From a checkpoint of a small masked image model.
Model: 48-pixel images, encoder moe top_k, decoder width 256, decoder layers 4.
Training: muon at rate 0.031, 36800 steps, batches of 128.
Data: trained on telescope images of galaxies (Galaxy Zoo DECaLS), 88335 training examples, 53.3 epochs.
Rows from block 7 of the encoder of a small masked image model, named by matrix and row number. Rows with one number within an expert belong to one neuron, the router's apart. Each number is 128 + 32 x the weight over its row's rms, rounded and kept within 0 to 255. All counts start at 0. Numbers have three digits each. After the name is the row's rms in percent of the matrix's.
Before each expert's rows are labels from the 100 images, of 14976, where the router gives the expert most weight on average: "top examples" is what is common among them. Only what is clearly more common there than usual is listed. The data: telescope images of galaxies (Galaxy Zoo DECaLS).
# router: router (encoder.blocks.7.mlp.router.weight, 32x256, trained with AdamW), inputs 0-85
# gate: expert gate (encoder.blocks.7.mlp.gate, 32x128x256), inputs 0-85
# up: expert up (encoder.blocks.7.mlp.up, 32x128x256), inputs 0-85
# down: expert down (encoder.blocks.7.mlp.down, 32x256x128, transposed), outputs 0-85

# expert 4
top examples: shape: star or artifact
router.4 245:194094109174159121121154134144137122122124088109161127121093116113152128125188213140145146140104117126080083128150131100121141137118023147125162076139154171081078126138118145113071176203118132155130132136144146104111118168154083212128133142188131126120137138
gate.0 108:106128081128128128128207128128128105095128128087128128128155172231128128128128093128128106128128128128160128128128104128128145128128128162216128128162128128128128097102050088089128128128128128136128128128070092128128160128056100149128128154128128128047128128
up.0 106:071128128128171128128163144128128110095128128128128087128128185209128128140128125128128128128128193128128128128128108104128128128128128184158128128128128128128128132107128101057125128128137146144128128128098106187101128128061058156128128170128128128051196128
down.0 125:237094073128128123128128128157128128058159078092128090168197153128183128102137123128039128128171168131128157097128039137128128128128128128141119129173128128128204128128128128128128128128023128128164128128128128128128063128128128128141128065128115106167128128
gate.1 130:128086129187170120171059128128128128128168028113217128151128183101128162128110121128128182082165128170185128128128104128128128128128128106117128128128165137128101128128048157128255179128128161128128128128074108128128146136128159148128075128097107128171092128
up.1 117:074138128092104147109164128128128128128117128140090128128128081128128128128131110128156053128115128080128059128109128103128128111128128168128128128128118093128175128128221079128010058171128128109128128157190128128109106128093128128128171091197114086104144111
down.1 128:128128128194155190128128193095128128110128135128128128128117128128128064128083128094164128170128128176128178128235082063128128128128128087128128128170128128128163162087118189091184115128128128078128128128128128167174163156128128104165128110170128128138128128
gate.2 053:040128128062128128071128172128128171128128128158128161162128186128091128128128128128128146169186128128128151128128096128164128128128128209128083128128128128128096081128128128048198128128128167128128092191128128128128128128128128128128128128063128128128128128
up.2 040:128128128128101128128128128128128128182128128128128128128072199128068128128128184128128061046128076175128128186058128068128128128090128128080178128182128128128128128094128128172128128128083128128128128128128128128128128128128128172128128065128128128128128128
down.2 038:171082184072182128128128188196128128128128128128128128075128128128128128059128128128128128128128175128128128068128128082128088128128128201128128128188081128128220128048128128128128128128040128128128128128128128128128128128037128128128128128128128128128128128
gate.3 137:142128156066175203128128128128100128128128128128128147128128128128128148128128126155128128128128128128163128128128128128128128111105128128089212128097109128128128128128168128128105171215128107128128128057128128199098128128128128128144128128128128128128120060
up.3 136:128128166030182128128128128107128128128128128128128128128128128128147128128152128128128128128128128116128128128092128072128128128128138177060204128128090128128093193128130128128128192180128128084138128076087128201097157128128128128185128128128128128128113082
down.3 135:128194128128128117128128135128128128128128128168179128172138128128090098128073128128128128128128128128128128128196144128163128128128128076112123128088128079173153073129190117088149128088128128128128190238053202128128128128149128128023220128128130058128126221
gate.4 039:128054180128128128185128128128083128128060128128055128128128128173128128128064128128128128128128241128128205128128067128128204128128128128189128093128197128128128128128128128039128128128128128128128128128128128128128128128128175128128209128128128128128128128
up.4 036:161203128128128128128128128128190128128128128128060128128128128128128128128099128128128128077128128128128128128128128128128128128128128128000128128128128128128128128128128128128128225215128128128128189244128167128128128128128128128128078166199164128178083128
down.4 026:128128128128128128128128197128128023128128128128128128128128071180128128128128128128128128128128036128192128128128128056065173128219128128053128187128128128128128128128128128128128128128128128128051128050128128128128128128128128128128128128128128128128214128
gate.5 012:128128128128128128128128128128128128128000128128128128128128128128128128128128128128128255128128128128128128128128128128128128128128128128128128128128128128128128128128128000128128128128128128128128128128128128128128000128128128128001255128128128001128128128
up.5 009:128128128000128128128128128128128128128128128128128128128128128128128000128128128128000128128128128128128128128128128128128128128128128128128128128128128128128128128128128128128128128128128128128128128128128128128128000128128128128128128128128128128128128128
down.5 010:128128128128128128128128128128128128128128128128000128128128128000128128128128128128128128128128128128128000128128128128128128128128128128128128128128128128128128128128128255128128128255128128128128128128128128128128128128000128128128128128128128128128128128
gate.6 116:128147128063128103128128148143128112113128000128008128128128128178113128181128128118128128128128128128128128128128128173085128158128128128085128176128128128128128128128135128128128128128140128128128128040128128043128128128128128128128085128128128128128128128
up.6 119:128095128128057165079217128128097145128128249128224111128156057128128128128128128170128128128137128128101128128120141050128128093128174128187128128128128128068128128128128128128128128128096106128128128204128154204128128128128128128128199159128128110092128111
down.6 113:128116128128128128128128128128128128180128173091128128095128128128128128128128067128128065128128128128128128177084236154128208128082171128177092128128031040128154128128065128128067128128128128128128128132128128128223099128128128108128187128128128128128208128
gate.7 150:128066128128128128128080128128128137067128128116128128151101128186068128101128052207089143161169128102128128128128144128128128128128086128128146128128124175167162128128128128111128128086128128128128128128128128128128128179177115100084128128128190128136128128
up.7 157:128067176128128128128034128128128128071128128099128128136128137166078128109103059192102163128177118084128152128128128167128180128128090128069128128101110114131159128128128128095149128128128128128128065114128128104128128201174128112054128128128161128152127093
down.7 145:061108100128035128062153135082128128197128128176128078128128128091128128146128158153128128112136093159128043185128128128128127089101160157128128128128089128128145128128064100150107086128128128047128128138076151128167173096128128128207161155151090128128128073
gate.8 138:078128128128120128128128128128128142128126177128178086128128198149128144128128128128161193128144128101128122128128114128128255128128094128128053090046128128183128128128128128128156128128128196100128059084128128128128152130047050128128143128174103128128128029
up.8 133:178157165176133039128128128153100128124082128167128144128117128128128128128128128128085085076053111128128127171113128128128058130128248128078231162128128128128128128128128128092128093128078065139128128128128142128091105128201128128190098167091128128128128197
down.8 132:088128128128062128128128128128118085128128199148128128122078167128164128192102081116128128128162128128128128132128128128128238128067128128128128138128128146090128128128128014128128128128193128128158049128128115128128128128125128148128128128128068128128128128
gate.9 089:064109052128179128128128128128128128128154128128128092128128128128128204128128128128093202128128145128128000177080128178128128128088000128128128128057128059128146128157128128105128128078128084128128128132128128128128128128128128153085128128128128128205128095
up.9 080:128001199181093128103128105128128150128128128128127158128128128128136128128156128163128128128128128123128109116177128128128128128151128128128128128128128191128092128128128179190128113128128128128128128171128128128065128128135128039128128153128096103087128128
down.9 060:128128111128128128128128128128128128128060128128128128139128128128128128128128128128073120128229128179128195128192172203212174128146128128128101201210020128128236107128128215128128128128212128139128128128128150037128128128082162066089128128128128128128128128
gate.11 029:128128128128128128128128128128225128128128128128065205196128128128128128071128128128128191128128128128128128128128128128128128128046128128128128128128128128128064128128128128128128170128128128128128128128216128128179128066128128128128128128128128128128128128
up.11 032:030128128128128128128128073128066128128128220128128128128128128128128128128128184128128086061181128128128128128128128128128128081128128128128128250128189226188128070128128128128235091128128128128128128034128128128128128216128171071128070128128181128128128128
down.11 025:128128128128024128128128128128128128128128128194175128128128128191128128128128128128210204128253128128128213128128128209128128128128128128220028128128128128128128128128128128128128128128128128128128128128128128128128128128041128128128128128128128128128128128
gate.12 119:087128092128128128128128146128128107128128128128067128151128202128148128154128102128128128128050128128128128163066128128104255128128128000128128000128202128128080128128114073128128130128128128128128128077139128128128128128128160209128128070128128128128128128
up.12 116:128021128128128128128182128113128128128128128128040128128151189128128128128166045128128128128128219128128128128050128128128248128128141019128128029128128082128128128128128128087197128074128128128128128110128128128128128128109145208128128128168128128128167064
down.12 110:128056128128128152128092128128128128075090128128217128128128128049057128128128128128128128128128062128128128128128128128128128079158170128168128128111167128079128128126128156128128100149136128128128128103071182210047128128128128128128128128128128128128128128
gate.13 156:068128128166128128128081137115118140128128128128155128149128103151084125180128128168128128192128107107128128101184128078100080128112062128128128128128128128128160051116170107128077054128081082147128188101128128208128136128192112111078128161146156182128128068
up.13 150:169155178082128057128128115136128128128110123128128128128148140136165128069128128076128128085169128128128128128127128152154204138149233107128163175138132128128079192128053175128158199128154180113128128128157128062128120170101177140165058080116099054115128209
down.13 162:128128093067128128156128146128167128128128184128149085128128056128148149128178128128128128170128141128060128128128177054128128128076128128128071081128186128128128024102112128128099076128128081183128231067128128128068079128199062170128128128128176128128131128
gate.14 104:083128128128093128128128128128128128094128128080128128128185222128189128128128128120128128128128128198128128133128128069128128128128128128128188128080157128065128128128065128104128128114128128128128174128128128128128098159255047128128204128128092128128128128
up.14 107:180119128128128092128154128128128128166128128128128128128071054128128072128128128128118128128168128070128128128128108157128128128128128128138065128128080128188128128106181128128128201128128128128100128128128128128128128097028208128128128128128169128128128128
down.14 114:128128128128156174128102128168168128178080128128186128093128128128128123128137128128219099128086070128128128128128128128209147128154128195070128128128128128128128128188074128009169128139128128128128128168128128128210128128128128128086148128078153169128128128
gate.15 129:128128128128128032128128128137128113128126128077128128128131175170137128103122128128128128130101149175128197128078128155128128128128037096128164128128128203117128128128128128128128128220106128128128128196089104209128128189101128077128137128128128128128128128
up.15 105:127128128128128128128128128143128128128128128128128128128128128128167128128128059128083128171128128128128128128035128199128128128128128128128128128128128092128172128128034128076022128128128077128128128128099117200156141128060128128103128128128128177128128128
down.15 096:212128128128128054128128156164128183069191128043128128216128128128023128128128099128128128128064128128128163055114002128090217065128128059128128128196128213128128128128128128150128128152183128173128167128128122128128153195188128172128128128128041128128094125
gate.16 057:128185073128094128073128100128128128128128128128128160090193128176128128128087128128172128128093154128128074128128128128128161128128087128128128128128128128128185128128206128128128128208153128176128172166077161128186128128128128170128128064128065128173191128
up.16 050:128128128128128128128132128128128100072061128128128128128128128128164128191021128128128128128096128128151053128128128128128128083095128128128128128128128128128189128128158128144175128128128128198128128165084128128205128128099041162128128095128128072128197128
down.16 044:128128128128069128158128128099128128128128074128197128128080128128046174169128078128078128128128090161128211128128194091128128128128128128128128128128128128128128128128128085128128128128128128075202128091128128180128128128128128068128128128128182204128128128

# expert 7
top examples: shape: star or artifact
router.7 218:135105114122134096104143117122127111154117145112137118154134145088147107145158164116116139145077150158079111118139130090099131149139031156091186088140143195080137140124156157103061126180141121115146160155102122127115117143152085249129152130171137076142176134
gate.0 102:128128128128128128128128128128128128107128128128128128128128128207128128128128128128142112128101128128077128128055106128128128154128071128128063128128128128128128128128128080128196128180128128128128128128128112128128159128128128128128128128055128025155128128
up.0 109:128128128128128128128128128128128128128128196128128110128128215204128128128161140128146128128106201128083043128097112135128078141128128128128128128128128128128128187128127128128128128128128106128155128128128128128160128128255128128128113128128159059156128128
down.0 131:167128128157128094163043178128128128128128229128128159128128155105064128128128128128128128144174128128128128044128128128146128128128128128043128128087128128128128128128128101128128041128128146128099128128163128193128090128222128128128053128129128128128128128
gate.1 125:160108128128179099128138128128128147172128128107128154128128156064128099058128128140128128128116196160100128159128128152107128109128184128113128073128128128128129123128120128128117128128128128128128128128101152128128128128245128128128150128128128060174128128
up.1 116:128128128128163079128128128101128143128128128128128128116128128128128128047128134173128091128128128128011128128101128134140128165128128128128128128097005172128128128128128024063128128061128128128103128128154155128165128128243128028128128128128061128128128128
down.1 109:128128128187128128128128128128128128121128128062126233128128128055155128128129128107085128092128142128206128128128128128128184128128128128093128128128177128128139145230128128179128137128046128128128056128128128128178128128128185128128102128128128128128067049
gate.2 116:128128088155128041077128128152128128201070128128128153152128128128094070118128128128128073128128128128128128128026128128128128128128134128128135128132128155128128128128128097128128068128162128128128128251128128128170103128128128128128128128128054128128128128
up.2 122:128128128128128190128128128128128120058128128128128128128107052128128128128128128094128128128128128131128128208128157128115128111128128128147128128141172074128060142128128128128128155128128162128128145050128144128128128213128128128128128128128196128152128173
down.2 086:039128128128194128061128128062128220128075128128112128128128128128128128128128128128113128128128128128128128128017128128128128150128128128128128128128128128128128128128043128128128128128128128128187128128128128128128198155128128011210065128170128128128128014
gate.3 057:128128082128148042210128101128079084128080128128128128164128128201128094128128128128128168128128000128128128128128128128128128128128128128128128128059065128128128128128128128128128174207159128128159128128128128128084128128128128168128049128128128128128128128
up.3 057:128128128128128049128128128128072128128128128128227163128128128128128128128128071128165183128194107128099128128182128202128052152128128137128128128128034128128128128128128128128181155128178128128159128128151128128084128128230128156071128104128128074128128128
down.3 044:128191207194128168128128069128072172075128172128088128128128128128128162083128207128128187071128128128157128128128076128128174128128128042099220080128128144128091128083061128073159128128078196153200128128128216096128157128128128128128061128174128086128128205
gate.4 127:128014128128128195128028128128128155128063128111091106128109128128128128128128103145128093193128128055058128128128128128128128128123128128128128128128128128114094128110128164128082128085128088128128153055180128128128128128128058183046207128194128128128128128
up.4 122:128209128138128069128213115128128128128128128128193128128146128128128128128128128114128174088128081202128128130128151155128104128128178128128184123128128128128128128142089128128141128142128128128128084180128128128128128053190145069204032171087128128128128162
down.4 127:128128184089061128128138128128128128128128128128220128128187128128128128128128086101134128128172164128218128128128128078128128128091128128134128106128206166087152209082124128128128095128128128128112031000128128128188128117128047128128136067128128128128052128
gate.5 025:128128128128128128128128128069128128128128128128128128128128128128128067128128128128128128128128128128128128128128128128128128128128211128128128251213128128128128128128128128128128128128128058128128128128128128128128128188214128128128255128056128128128128128
up.5 021:128128128128128128128128128128060128128128207128128128128128128128128128128128128128128128128128128128188128128128128128128128213128128128128128128128200128052128128128029128128219128128128000128128128061128128128254128128128023128128044128049128128128128053
down.5 014:235128128128247128128128128128128128228128128128128128216128128128217128128128128128128128128128128128128128128128128128128128128128128128128128128128128128128128128000128128029128128128128128128128128128128128128128128128128128128128128128128128128128128128
gate.6 094:128128128128128128128090128128102148128128128128076128128128128108084028128128128128128128128064128128128128128058174035106128128128054044128206128147128128128122128128128128128128128255128128153149128131128102128128113156128128128141190128176125183128128250
up.6 096:128128128037157194120128143128160160128106044128128128128128128128128063128128128128086022128072205128132128128128128128128128128128128128128128128128151181128128128105128204089128128255128128128128128128128128085128128151120010128128128150226128128128128128
down.6 101:115128116128063128128128128128128128085155128128128128128128126128128128250128128128128128115120128128128128128128128128082128128092128171128128144177128128128128128128128128155128206083040128128070181052128128128117128128128128128128128128128128128128128128
gate.7 121:128103164128128046128079128128153140128128081128073128128128189128128076128128146128128128073128122128128128128100128072084173128128128241128095128128128246128128128146128128189128075235152163128147128203128128128128128210128128128128210148161128060128128128
up.7 119:102088111128128128128128116128140128057159128128154128128200128128128128128128128161082128031128128128128128128128128128090209128128128128128128128128065128102198176128201128128128017128128128128109128128069147128128128128128128128128128128161128101167128128
down.7 114:128128128128031044184128179158142098128128198077077128128128186128128128144128077184128128128128128128128180128128076128128193128095128128128128167128128128128191128049128128167128157128128128128093128084128128064128176128180128128128134128128128128128128128
gate.8 130:128128128128128128128128128128128140128128150035128128149128128128128141128128128128128128128163190166255048128094128084128175105128061128128128094177128236177160128131149165128128128096128128128117113128084128128108128128128188128128128110128062074074115110
up.8 135:128052128128128128070042141128128116128098128214128115128101128128100128150128128128128128128128089084079128128128128199128117128128128128128128128128128128128128128126128063128128128128128128079152132128128128100128146128128087174128128124128197173173128128
down.8 137:128128128128086128128075097128128128128144128128128128128128128170128072128128128128084128150128128128197128128176128094103128128128128008128107198128143221128128107170128128128112128135241128128128128128064159128128128128128188058128136128128056128128128086
gate.9 108:128128146128128128128128128128128128226128128128128128128128211128128128128063128128128128128128093128128128128128112128128154128128037016128128128128128128161128128128128218128128128075128128128101128230110128113128128128084128097128128128128128128128128128
up.9 109:128128128128128128128171128144128128128114102128128128128128128015128061070147128128146128189128128128128128095128128081101128088128151128128075128128128128128128117128128218128128064128128142094117079204128128220075128128188128128128128128068128128165205128
down.9 101:195128128128128177069154186128128128128128128128128128128128103116128139128128128128128193128128093128086178128128128112128128128057128128128128128128060128128128128108128089128128128128128143128128110128128128128128229128128128240128128187128084067154128128
gate.10 017:128128128128128128128128128128128128128128128128128128128128128128128000128128128128128128128128128128128128128128128128128128128128128128128031128128128128128128128128215128128237128128128128128128128128128128128128128128128128128128128128128128128128222128
up.10 014:128128128128255128128128128128128128128128128128128128128128128128128128128128128128128128128128128128128128128128128128128128128128128128023128128128000128128243128128128128128128128128237128128128128128128128128128128128128128128128128128128128128128128128
down.10 009:128128128128128000128128128128128128128128128128255128128128128128128128128128128128128128128128128128128255128128128128128128128128128128128128128128128128128128128128128128128128128128128128128000128128128255128128128128128128128128128128128128128128128128
gate.11 118:128026128128128128128128128097128128135128209154114128128128218169128128109128104128123128172128013121128128088141128128128064128104128128128181193101128255128145075128147128128149151233139082128141175085128128128128128128128128128128128153170128128128128185
up.11 125:128097128225128159095047128151160128032128128127128128128122128128184128128088128194172128255128049128070128142128141128128128114128128128137128128128073128128128122128128027128194128161094175128128128196128128128128128128065128145128203171128128114107128128
down.11 134:215126128128043128165128107128128128128128100128047128048098128128128128128128120128128128128128128168128039132128128128128204125166128128064128110128128128128079128183128128128184145154128128128128128191128128128128128128152249128067128128128050128063025128
gate.12 047:128128128128128184128128128128180128065128222171128128165128202150128128128128128128128128160053128128069128204199128128128128128128171128073128128128128128128128128128128128128128128128128128128128128128128128102090128128128036077128128128208128128041128085
up.12 047:128185128128128128053128128128128128128128106128128128128203128128178128128128128128128002072128128128128128204173128128128128128128115128111102128128128224093190057128128128128194128169128128128173128128128128128085128190124128128128128128187164128039128128
down.12 037:128230242128128128128128091128128128128128128128081128128128128208128091128082128087128128055128178128090128128128128128128128128128128169054128128128060128175128128191128128128128128128128171089128128196128128092167201128128128128199167128072128128128128196
gate.13 093:128128128037128128104128128128128128194128021128159151128089128128128128128218128128147062128128128140128128137073128128128128128128128128128128164164128128128090166157128128128128128128128193128128139128063128128110128128092128177231128128128128128128165090
up.13 066:128128128128128128128128128128098128163185128128193128128109008128086128128023128128185128128128128128128183128128128128102238135101128128052125128128128128128128160128128128135128128226066066128085128128098128128128128128128128128128128111109128180128128128
down.13 068:128128128128139128230128128128128128181079128162081128128128128128128128023128128128128128128071128128134128128167128128128075128128128069128128128128128128166128128128128128128128128128128128128128128128100070128062128211128098128097042128062217128128128193
gate.14 062:128128128128128043102055105128128128200128032117128128178064202128128203128128128128128128128128130128128128128061128110128128128106128128148200128128128128144109035162128165128128128032128128128128128128128128186128102128105128128069128128128164068128194128
up.14 061:203255128128128128128128128128128101128128128104128128128128174128128128128128128115128128128128128128128011128128154128128128148128128128128017192128128128128052128128130128128128065128128187128128205128128128171035128128128128128128016128133229128128087128
down.14 053:128128128128128128128128128128128128128030128128255188157128065225128128128128059128128128128128128128128128197100096128084128128071128162128185128128128217180048099128128128128128128128128128128128128062128128128128128162128056128128128128128105128128128174
gate.15 054:128128120128128128128128128128128128136128211153128128128128128181189128128038128128086116128128128128204128056091128180128128169191128128191128128175062233128128128128128087128128128128128217128128172128128096128204128128128128128128128128128128128128188160
up.15 051:128128128128070128176128128128128128128128128128128128128128046128087128128128128128128128128207128128128180128128128128160128128128128128092128128128085230128128128128128128128128172128128128199128128191128128128051128128058128128128059080128128128128128128
down.15 038:128128128128128128128128128128194128128128092128103186128128128128128128128128128128128082128065091128128128094128128067128213128128128128128184128128206128153128128128067128128128225128128128128128128128128128128128128128128128128128128151047128191128128128

# expert 21
top examples: edge-on disk: no; spiral arms: yes; spiral winding: tight
router.21 140:167173137140117119132114135164149116127153115139165126155124155112131123149193143144131116107146124107014157087081134149092101126129066150200107104153088123103115133134150119103121104101130137097139142107135141117106127146090141214103139114096121116158136186
gate.0 095:128188128184128128147149143128128096153128128128128104128128210186128128092128076128128128128138128174047128120128136128128128128128128128128128128189074201128128128128031093128128128128137128195128122128128128128128128128021128128087128128128128128128128137
up.0 120:132128128167170028128068107128128163128128128128128149128128029128128128128128128128128202128128128128135128128128128128128128171128103128128128102128088102128128128128128128148128128049170116128128080202128128128153128128132128128128110128128104128128038128
down.0 104:128128128066128128102128128128128158065198128128128128173000128128023145128128128128205180075128128128128186128152179128128128128128128128128128128201128128180162128222200128103163128088128128128128068195128157128128128128128123128128042128128128128128049128
gate.1 094:128128128128128128128128128139128128128149128067128128128128128128128128128022128128128128128215203154128128087128128128128128069085128128128098128128128128105128128128128128128128128128225189128067128128128128016128155128128128128128229128050150152128156203
up.1 097:128138104128179128164128128128128109173128103116199128128107128128128128128128128128161095128128128128247128052147128118120128105128128037128173128128128128128128128128128128128085128128137183128128128111128128128199128077101128051207140128128112128128156135
down.1 084:128170128128128074128128128128209012192128128128128075115128128128000128128112076174128139128128128128128128046128128128069128128163128092128208128128128128128170128128128084128128044115128128128128128128128128128128128128128128000128069128037118128128128155
gate.2 073:128166128128101128106128128107159128080096128154104150128062128107128128128128189128128182128128128128240128128128128128128128128128194152128088082113128128128128115128203128203084145128128107128128128128128182072094128128128128069128128128128128128068128168
up.2 076:187128128128023128128128109064128128097070189128075128128128141128192126128128128128104128166128128128128035128108100128128128070128128128128128128075128128136128128097128128185128128159152122128128165128059128079128153128191128128128074110128099111117128128
down.2 053:128128087128128128128128139059128128128128186096128128128128128128168128128087128076162204081128128039155067128174128064062197128096128128128128090128128128128128128128130076086196159128128128128197128128094128128160128200128128128128128107128128153187104072
gate.3 098:128128128128103128128146149128099128128128128128099105128192128128128214201128128128148051128229128128207167128128128128128148153107207128128128128128128128128128144128128116079167128074128128128153128128128082128148151115162128128163145128236083128128023128
up.3 129:105128128128128176067075128095128128128093128128077128123181128067144128169128128188128128128206128128151014138188143128128055128122128128128128071082128128128128116128191128090128128075128128150149128119128128188128128124187084128128137201128128128176128043
down.3 125:114128128161121132128128128128162128128128123128068128092184128010128128128128128128128107134128128128148094173128128128203073206128128128128057128219185128110255116137128128160128112128128116184128128128128128063128128094167128128128128128138128065128128128
gate.4 108:128123166128115128176128128128077128128153128167128128128128128160061128128128128128128128171128014128128128128072128181109128128128159128128214128124128128128128255128128128062128128128178128128128089102128128128128096085128128128098197128128128128128128128
up.4 121:128027128128128128089128128113146128221076128128128158128128128128128128169128122128085070128128128128128128111184161121128047128142128128128128246128128128128128000128128184128120128128128165090105084128080128128117149128128068103142128128049128128128146142
down.4 127:235128128128128128128128143128128087121098124128128176128156166123128128128128128128128112128128128170128163123184128128128128128161091148128144128128078128128128109128128099128128128128239227122128128128036128128128160040160128128157138128119128128128128080
gate.5 110:139178128100128128180176128103138103133090128128103128128151128119128097073082128165128024098128149109128128128128101128148128089096128050128193180128128207128128079076128128103128128128128162150101128056128174128128141128128128128128128128128128128128128209
up.5 101:222007128154119128024128128128128163128128128128161128128128128128165134172128128128155196128128128128060168128152128128128099128146128128128128054128128128128128128170128119128128128128128128128151128128168098128128104128128128184128128128128128128128101060
down.5 089:087163128128128128083128139168128053128165128128173087129128128071128128128151187100128160128128128066079128066128128128128128157084061092111128119128177118128128207196128103083154073128128128081128103128128128105128172101094128128128128167128128190108128128
gate.6 113:167064089070128128128020101163128128078093128115128128128128109128128048128128128128128128187124128095182128128103128128106123148156128128128128128224128063128069128112215128128209191174128067128150128128205128128128128146128124128128128128128163095128128128
up.6 118:176128091128128128128106102148116128099065157036192151128203054128128125090128128181164128205128128107128209128075128128087091162143128128128128128128128152128128102128128184128128128176168127128166128128128128077128128048185045071128128128176128027119128128
down.6 109:128182128090111128077128128170128080096045128085128063128128114128128080128128128148089118115128128121198128088128128124211057184165128128092128128128128089181128163128179147117029128157141128128128198174128128127220128103128166147194128145128163108128099128
gate.7 103:128049128128128128128128128128128104128129128128128128090128128128128128128128128128128128185128118094128085128165104128151128158128128128128093128163115191128128207115128128128128128128128128128151128128220128128128128063128128128128128128128128050128128128
up.7 116:128128128128128128128052128128096114160128128128128128162128128019128128128128128128128193128070128128050128128081128128120128128142128128128135128123126128128128128128128128128128128128128128128128128161128128102128128128142128128128128128128128188115128128
down.7 102:128157128128205062128128128128128128128217153098128128128067128101108087150092128137128128054107154128128095128128128128128147119128128128128128128078185128148128128255227128128128203128128128128128128138128166200128128128128197130128128154128186081128128128
gate.8 037:128128167057185128128128128128128128128128128128098076082065128128128169128128128128128197080049068128128128083072075128128073128128128128128128128078128166083128128128228128128091128128128185128128128072128128128128128179128067128128128128128128128128173180
up.8 031:128128128070128128128128128128128128128128128128128128128128128173128128128128128067128128128067128033201128128128128128128208128128128042128075128192128128074128128128128128128202193181128128030206184128065128128128128128128216189128128128128128128177190128
down.8 023:128128058128068128128128128011128128220128128128047128128128128128128128128128128128128196128128128128128037128128128128069128128128128128128128035128128128050128128128044128128128128128128128128128128128128128128128128128240074227128187128128046128128128128
gate.9 050:128000128255128128066154128128128128128128128128128128128128128128173080128128146128128128128128238128128128128128128128128139128101128128128128128099128127128128060128128128128128128138128182128128214128128128128128128128128190111128054128128128128128128046
up.9 043:128128087253128128050193128128128128128128187128128128128128128128128128128128174128128128128128213128128128128128085128128128128128128128128128128128186128078090128128128128128128128128128197128128216162128085128038128128120128067128059128128128128128128128
down.9 033:128128132173128128128128128128128006170128128128101128128128128054128128128087128128128128128128109128128128128128128128128128128088128069128128128093128128128128022128128128066128128128128128128128128128056128128128128128128128128128128192203128178128128128
gate.10 108:114128046128128128050128128128128108128204018128158128162128128128128128177167128108128128128128128152133128184128128082128128128128128128128123128218128128128097142128128177128128128128128082154128128128158128128128128128128128128128070128167128094047093128
up.10 091:093128094128128128059128147128128128128234128138128128173128128128092128128024128082128149128128128165128128128128128128128128128128128128128128171128128128067128154128128128128122128054096110190147128128133103234128128128128128128128164128198128128128125128
down.10 084:162128128081070128128128128198043131128128128128128128128187091128128219128128128033128128076128128188217128128157132079128227128131128128128171128193128168128128128128029128173124128128128128143128128085043061128128128128128083128128157082128005128128033128
gate.11 135:128217108128118128075128112128152118000133108128128158128128128163128128128128128176128063128072128128128195144055128219128075128128128123184128128077128128128232128163114128128128070128108128128128172192128128128137128128128193128128128157128070144128128128
up.11 142:128088128128092128128096128128128128168128128128128128128128128128128128128128199128128128131183128095128128128128128128128128128128128128128082128128128075128128000115128128167128070128128128128128128128128128128128128128217064128128128146128128128128162128
down.11 139:128051128112159128152075198128150165128128128128128128115043128128128128128128128128128141103128128128128128162128128100128128091120128128174088117128128128128128120077128032128081187128128128128128133128184128128128128128062108128128187128128164190128248128
gate.12 061:128128128128128000128128128128128128107128063128128152128085128128128198128128128128128075158128060128128128128128128109128128128128182128061128097128128203128096128128224128128128128128128128078128121128082128128191128128128128128128128128128128128128128128
up.12 056:081128128128128128078128128128128093128128128027128128128128128128128128128128128128128128183128128128128128128128128128128128128128157128128056128128128128128070128128128128128128128128167128128128128016128128128128128091185147128128177128128128128128128128
down.12 040:128128128184128236128128128128128128055095128128128128128221128128128128128128128128084128066128128128128128128128128128128128128043128128128128128128128128128128128128128128128128128128128128128128128128193128128128128166128128128128128128067128128128045128
gate.13 121:128226128128170128128128145128128128128128105128128128128128028128128128128128128091128128165100196108050202086128128102128128102163128128128080128196083255128018128128128128128128128128196128053128188128128128128092128128128152128128128128128128128128146128
up.13 122:128020128128128128128128142111128128128133100128128128145103128101128186130128056159128128128128128128128044167128128128128128121128128128128222128128205128132193148128128220128155134107055128128128128128038112128128128062176128128128128149137091128128128128
down.13 129:128128128128128128128035128128130128128128102128128128128102128128128128128128093128128069128128128093128128137128117128042106114043128056172128128128128128128172144128128128076128128128128128208150128149089128128101128128128128222106200145128128128133128192
gate.14 032:128128128128128128128051128080128128128128128128128128128128128048128128128055194173128128128128128036128128074128128128128128128128092128128056128128128128128128128128128128094128128128128128128128128128044128094076128128128044128185128128128128128128128128
up.14 027:128128128128128128128128128128128128128128202128128027128128255128128128128128128128194128128128128128128128128041128128128077128128128128128212128128128128217128183128209128128128128128128128128128128185128128128128128128128207128128187128128128128128128128
down.14 019:128128128128201205128040128128218128128128128171128128128128128128128128197128128128128128128128128128128128128128128128128128128128128128046128128128128206128128128128128128128128128128052128128128128196128128128128128128128128045128128128128128128128128128
gate.15 103:057128128128128193128196128094128152128128128128128128128101138068128121128016128128109180093128128128128115128128128128128128128128128128128128128128104007097128236128128186128195128168101127128105128052128100128128141188128128128177128151164115128128128081
up.15 094:208042128128128089128055128147101094133128128128128128128128128128128128128195128170128128128128128128128165128128128128128128128149170128128128128128169128157128045128128128062090128074164128128144128214100128128128128128118128128106197128128159128128128150
down.15 102:128144128128111209128231128099128030128128128128128165128181061128087128128113128128128159165128139128147106128128128155200085128128099128082128128128196128112128128076128144128091128188128138128025112066117128067128128128128046128100094096128128160143128128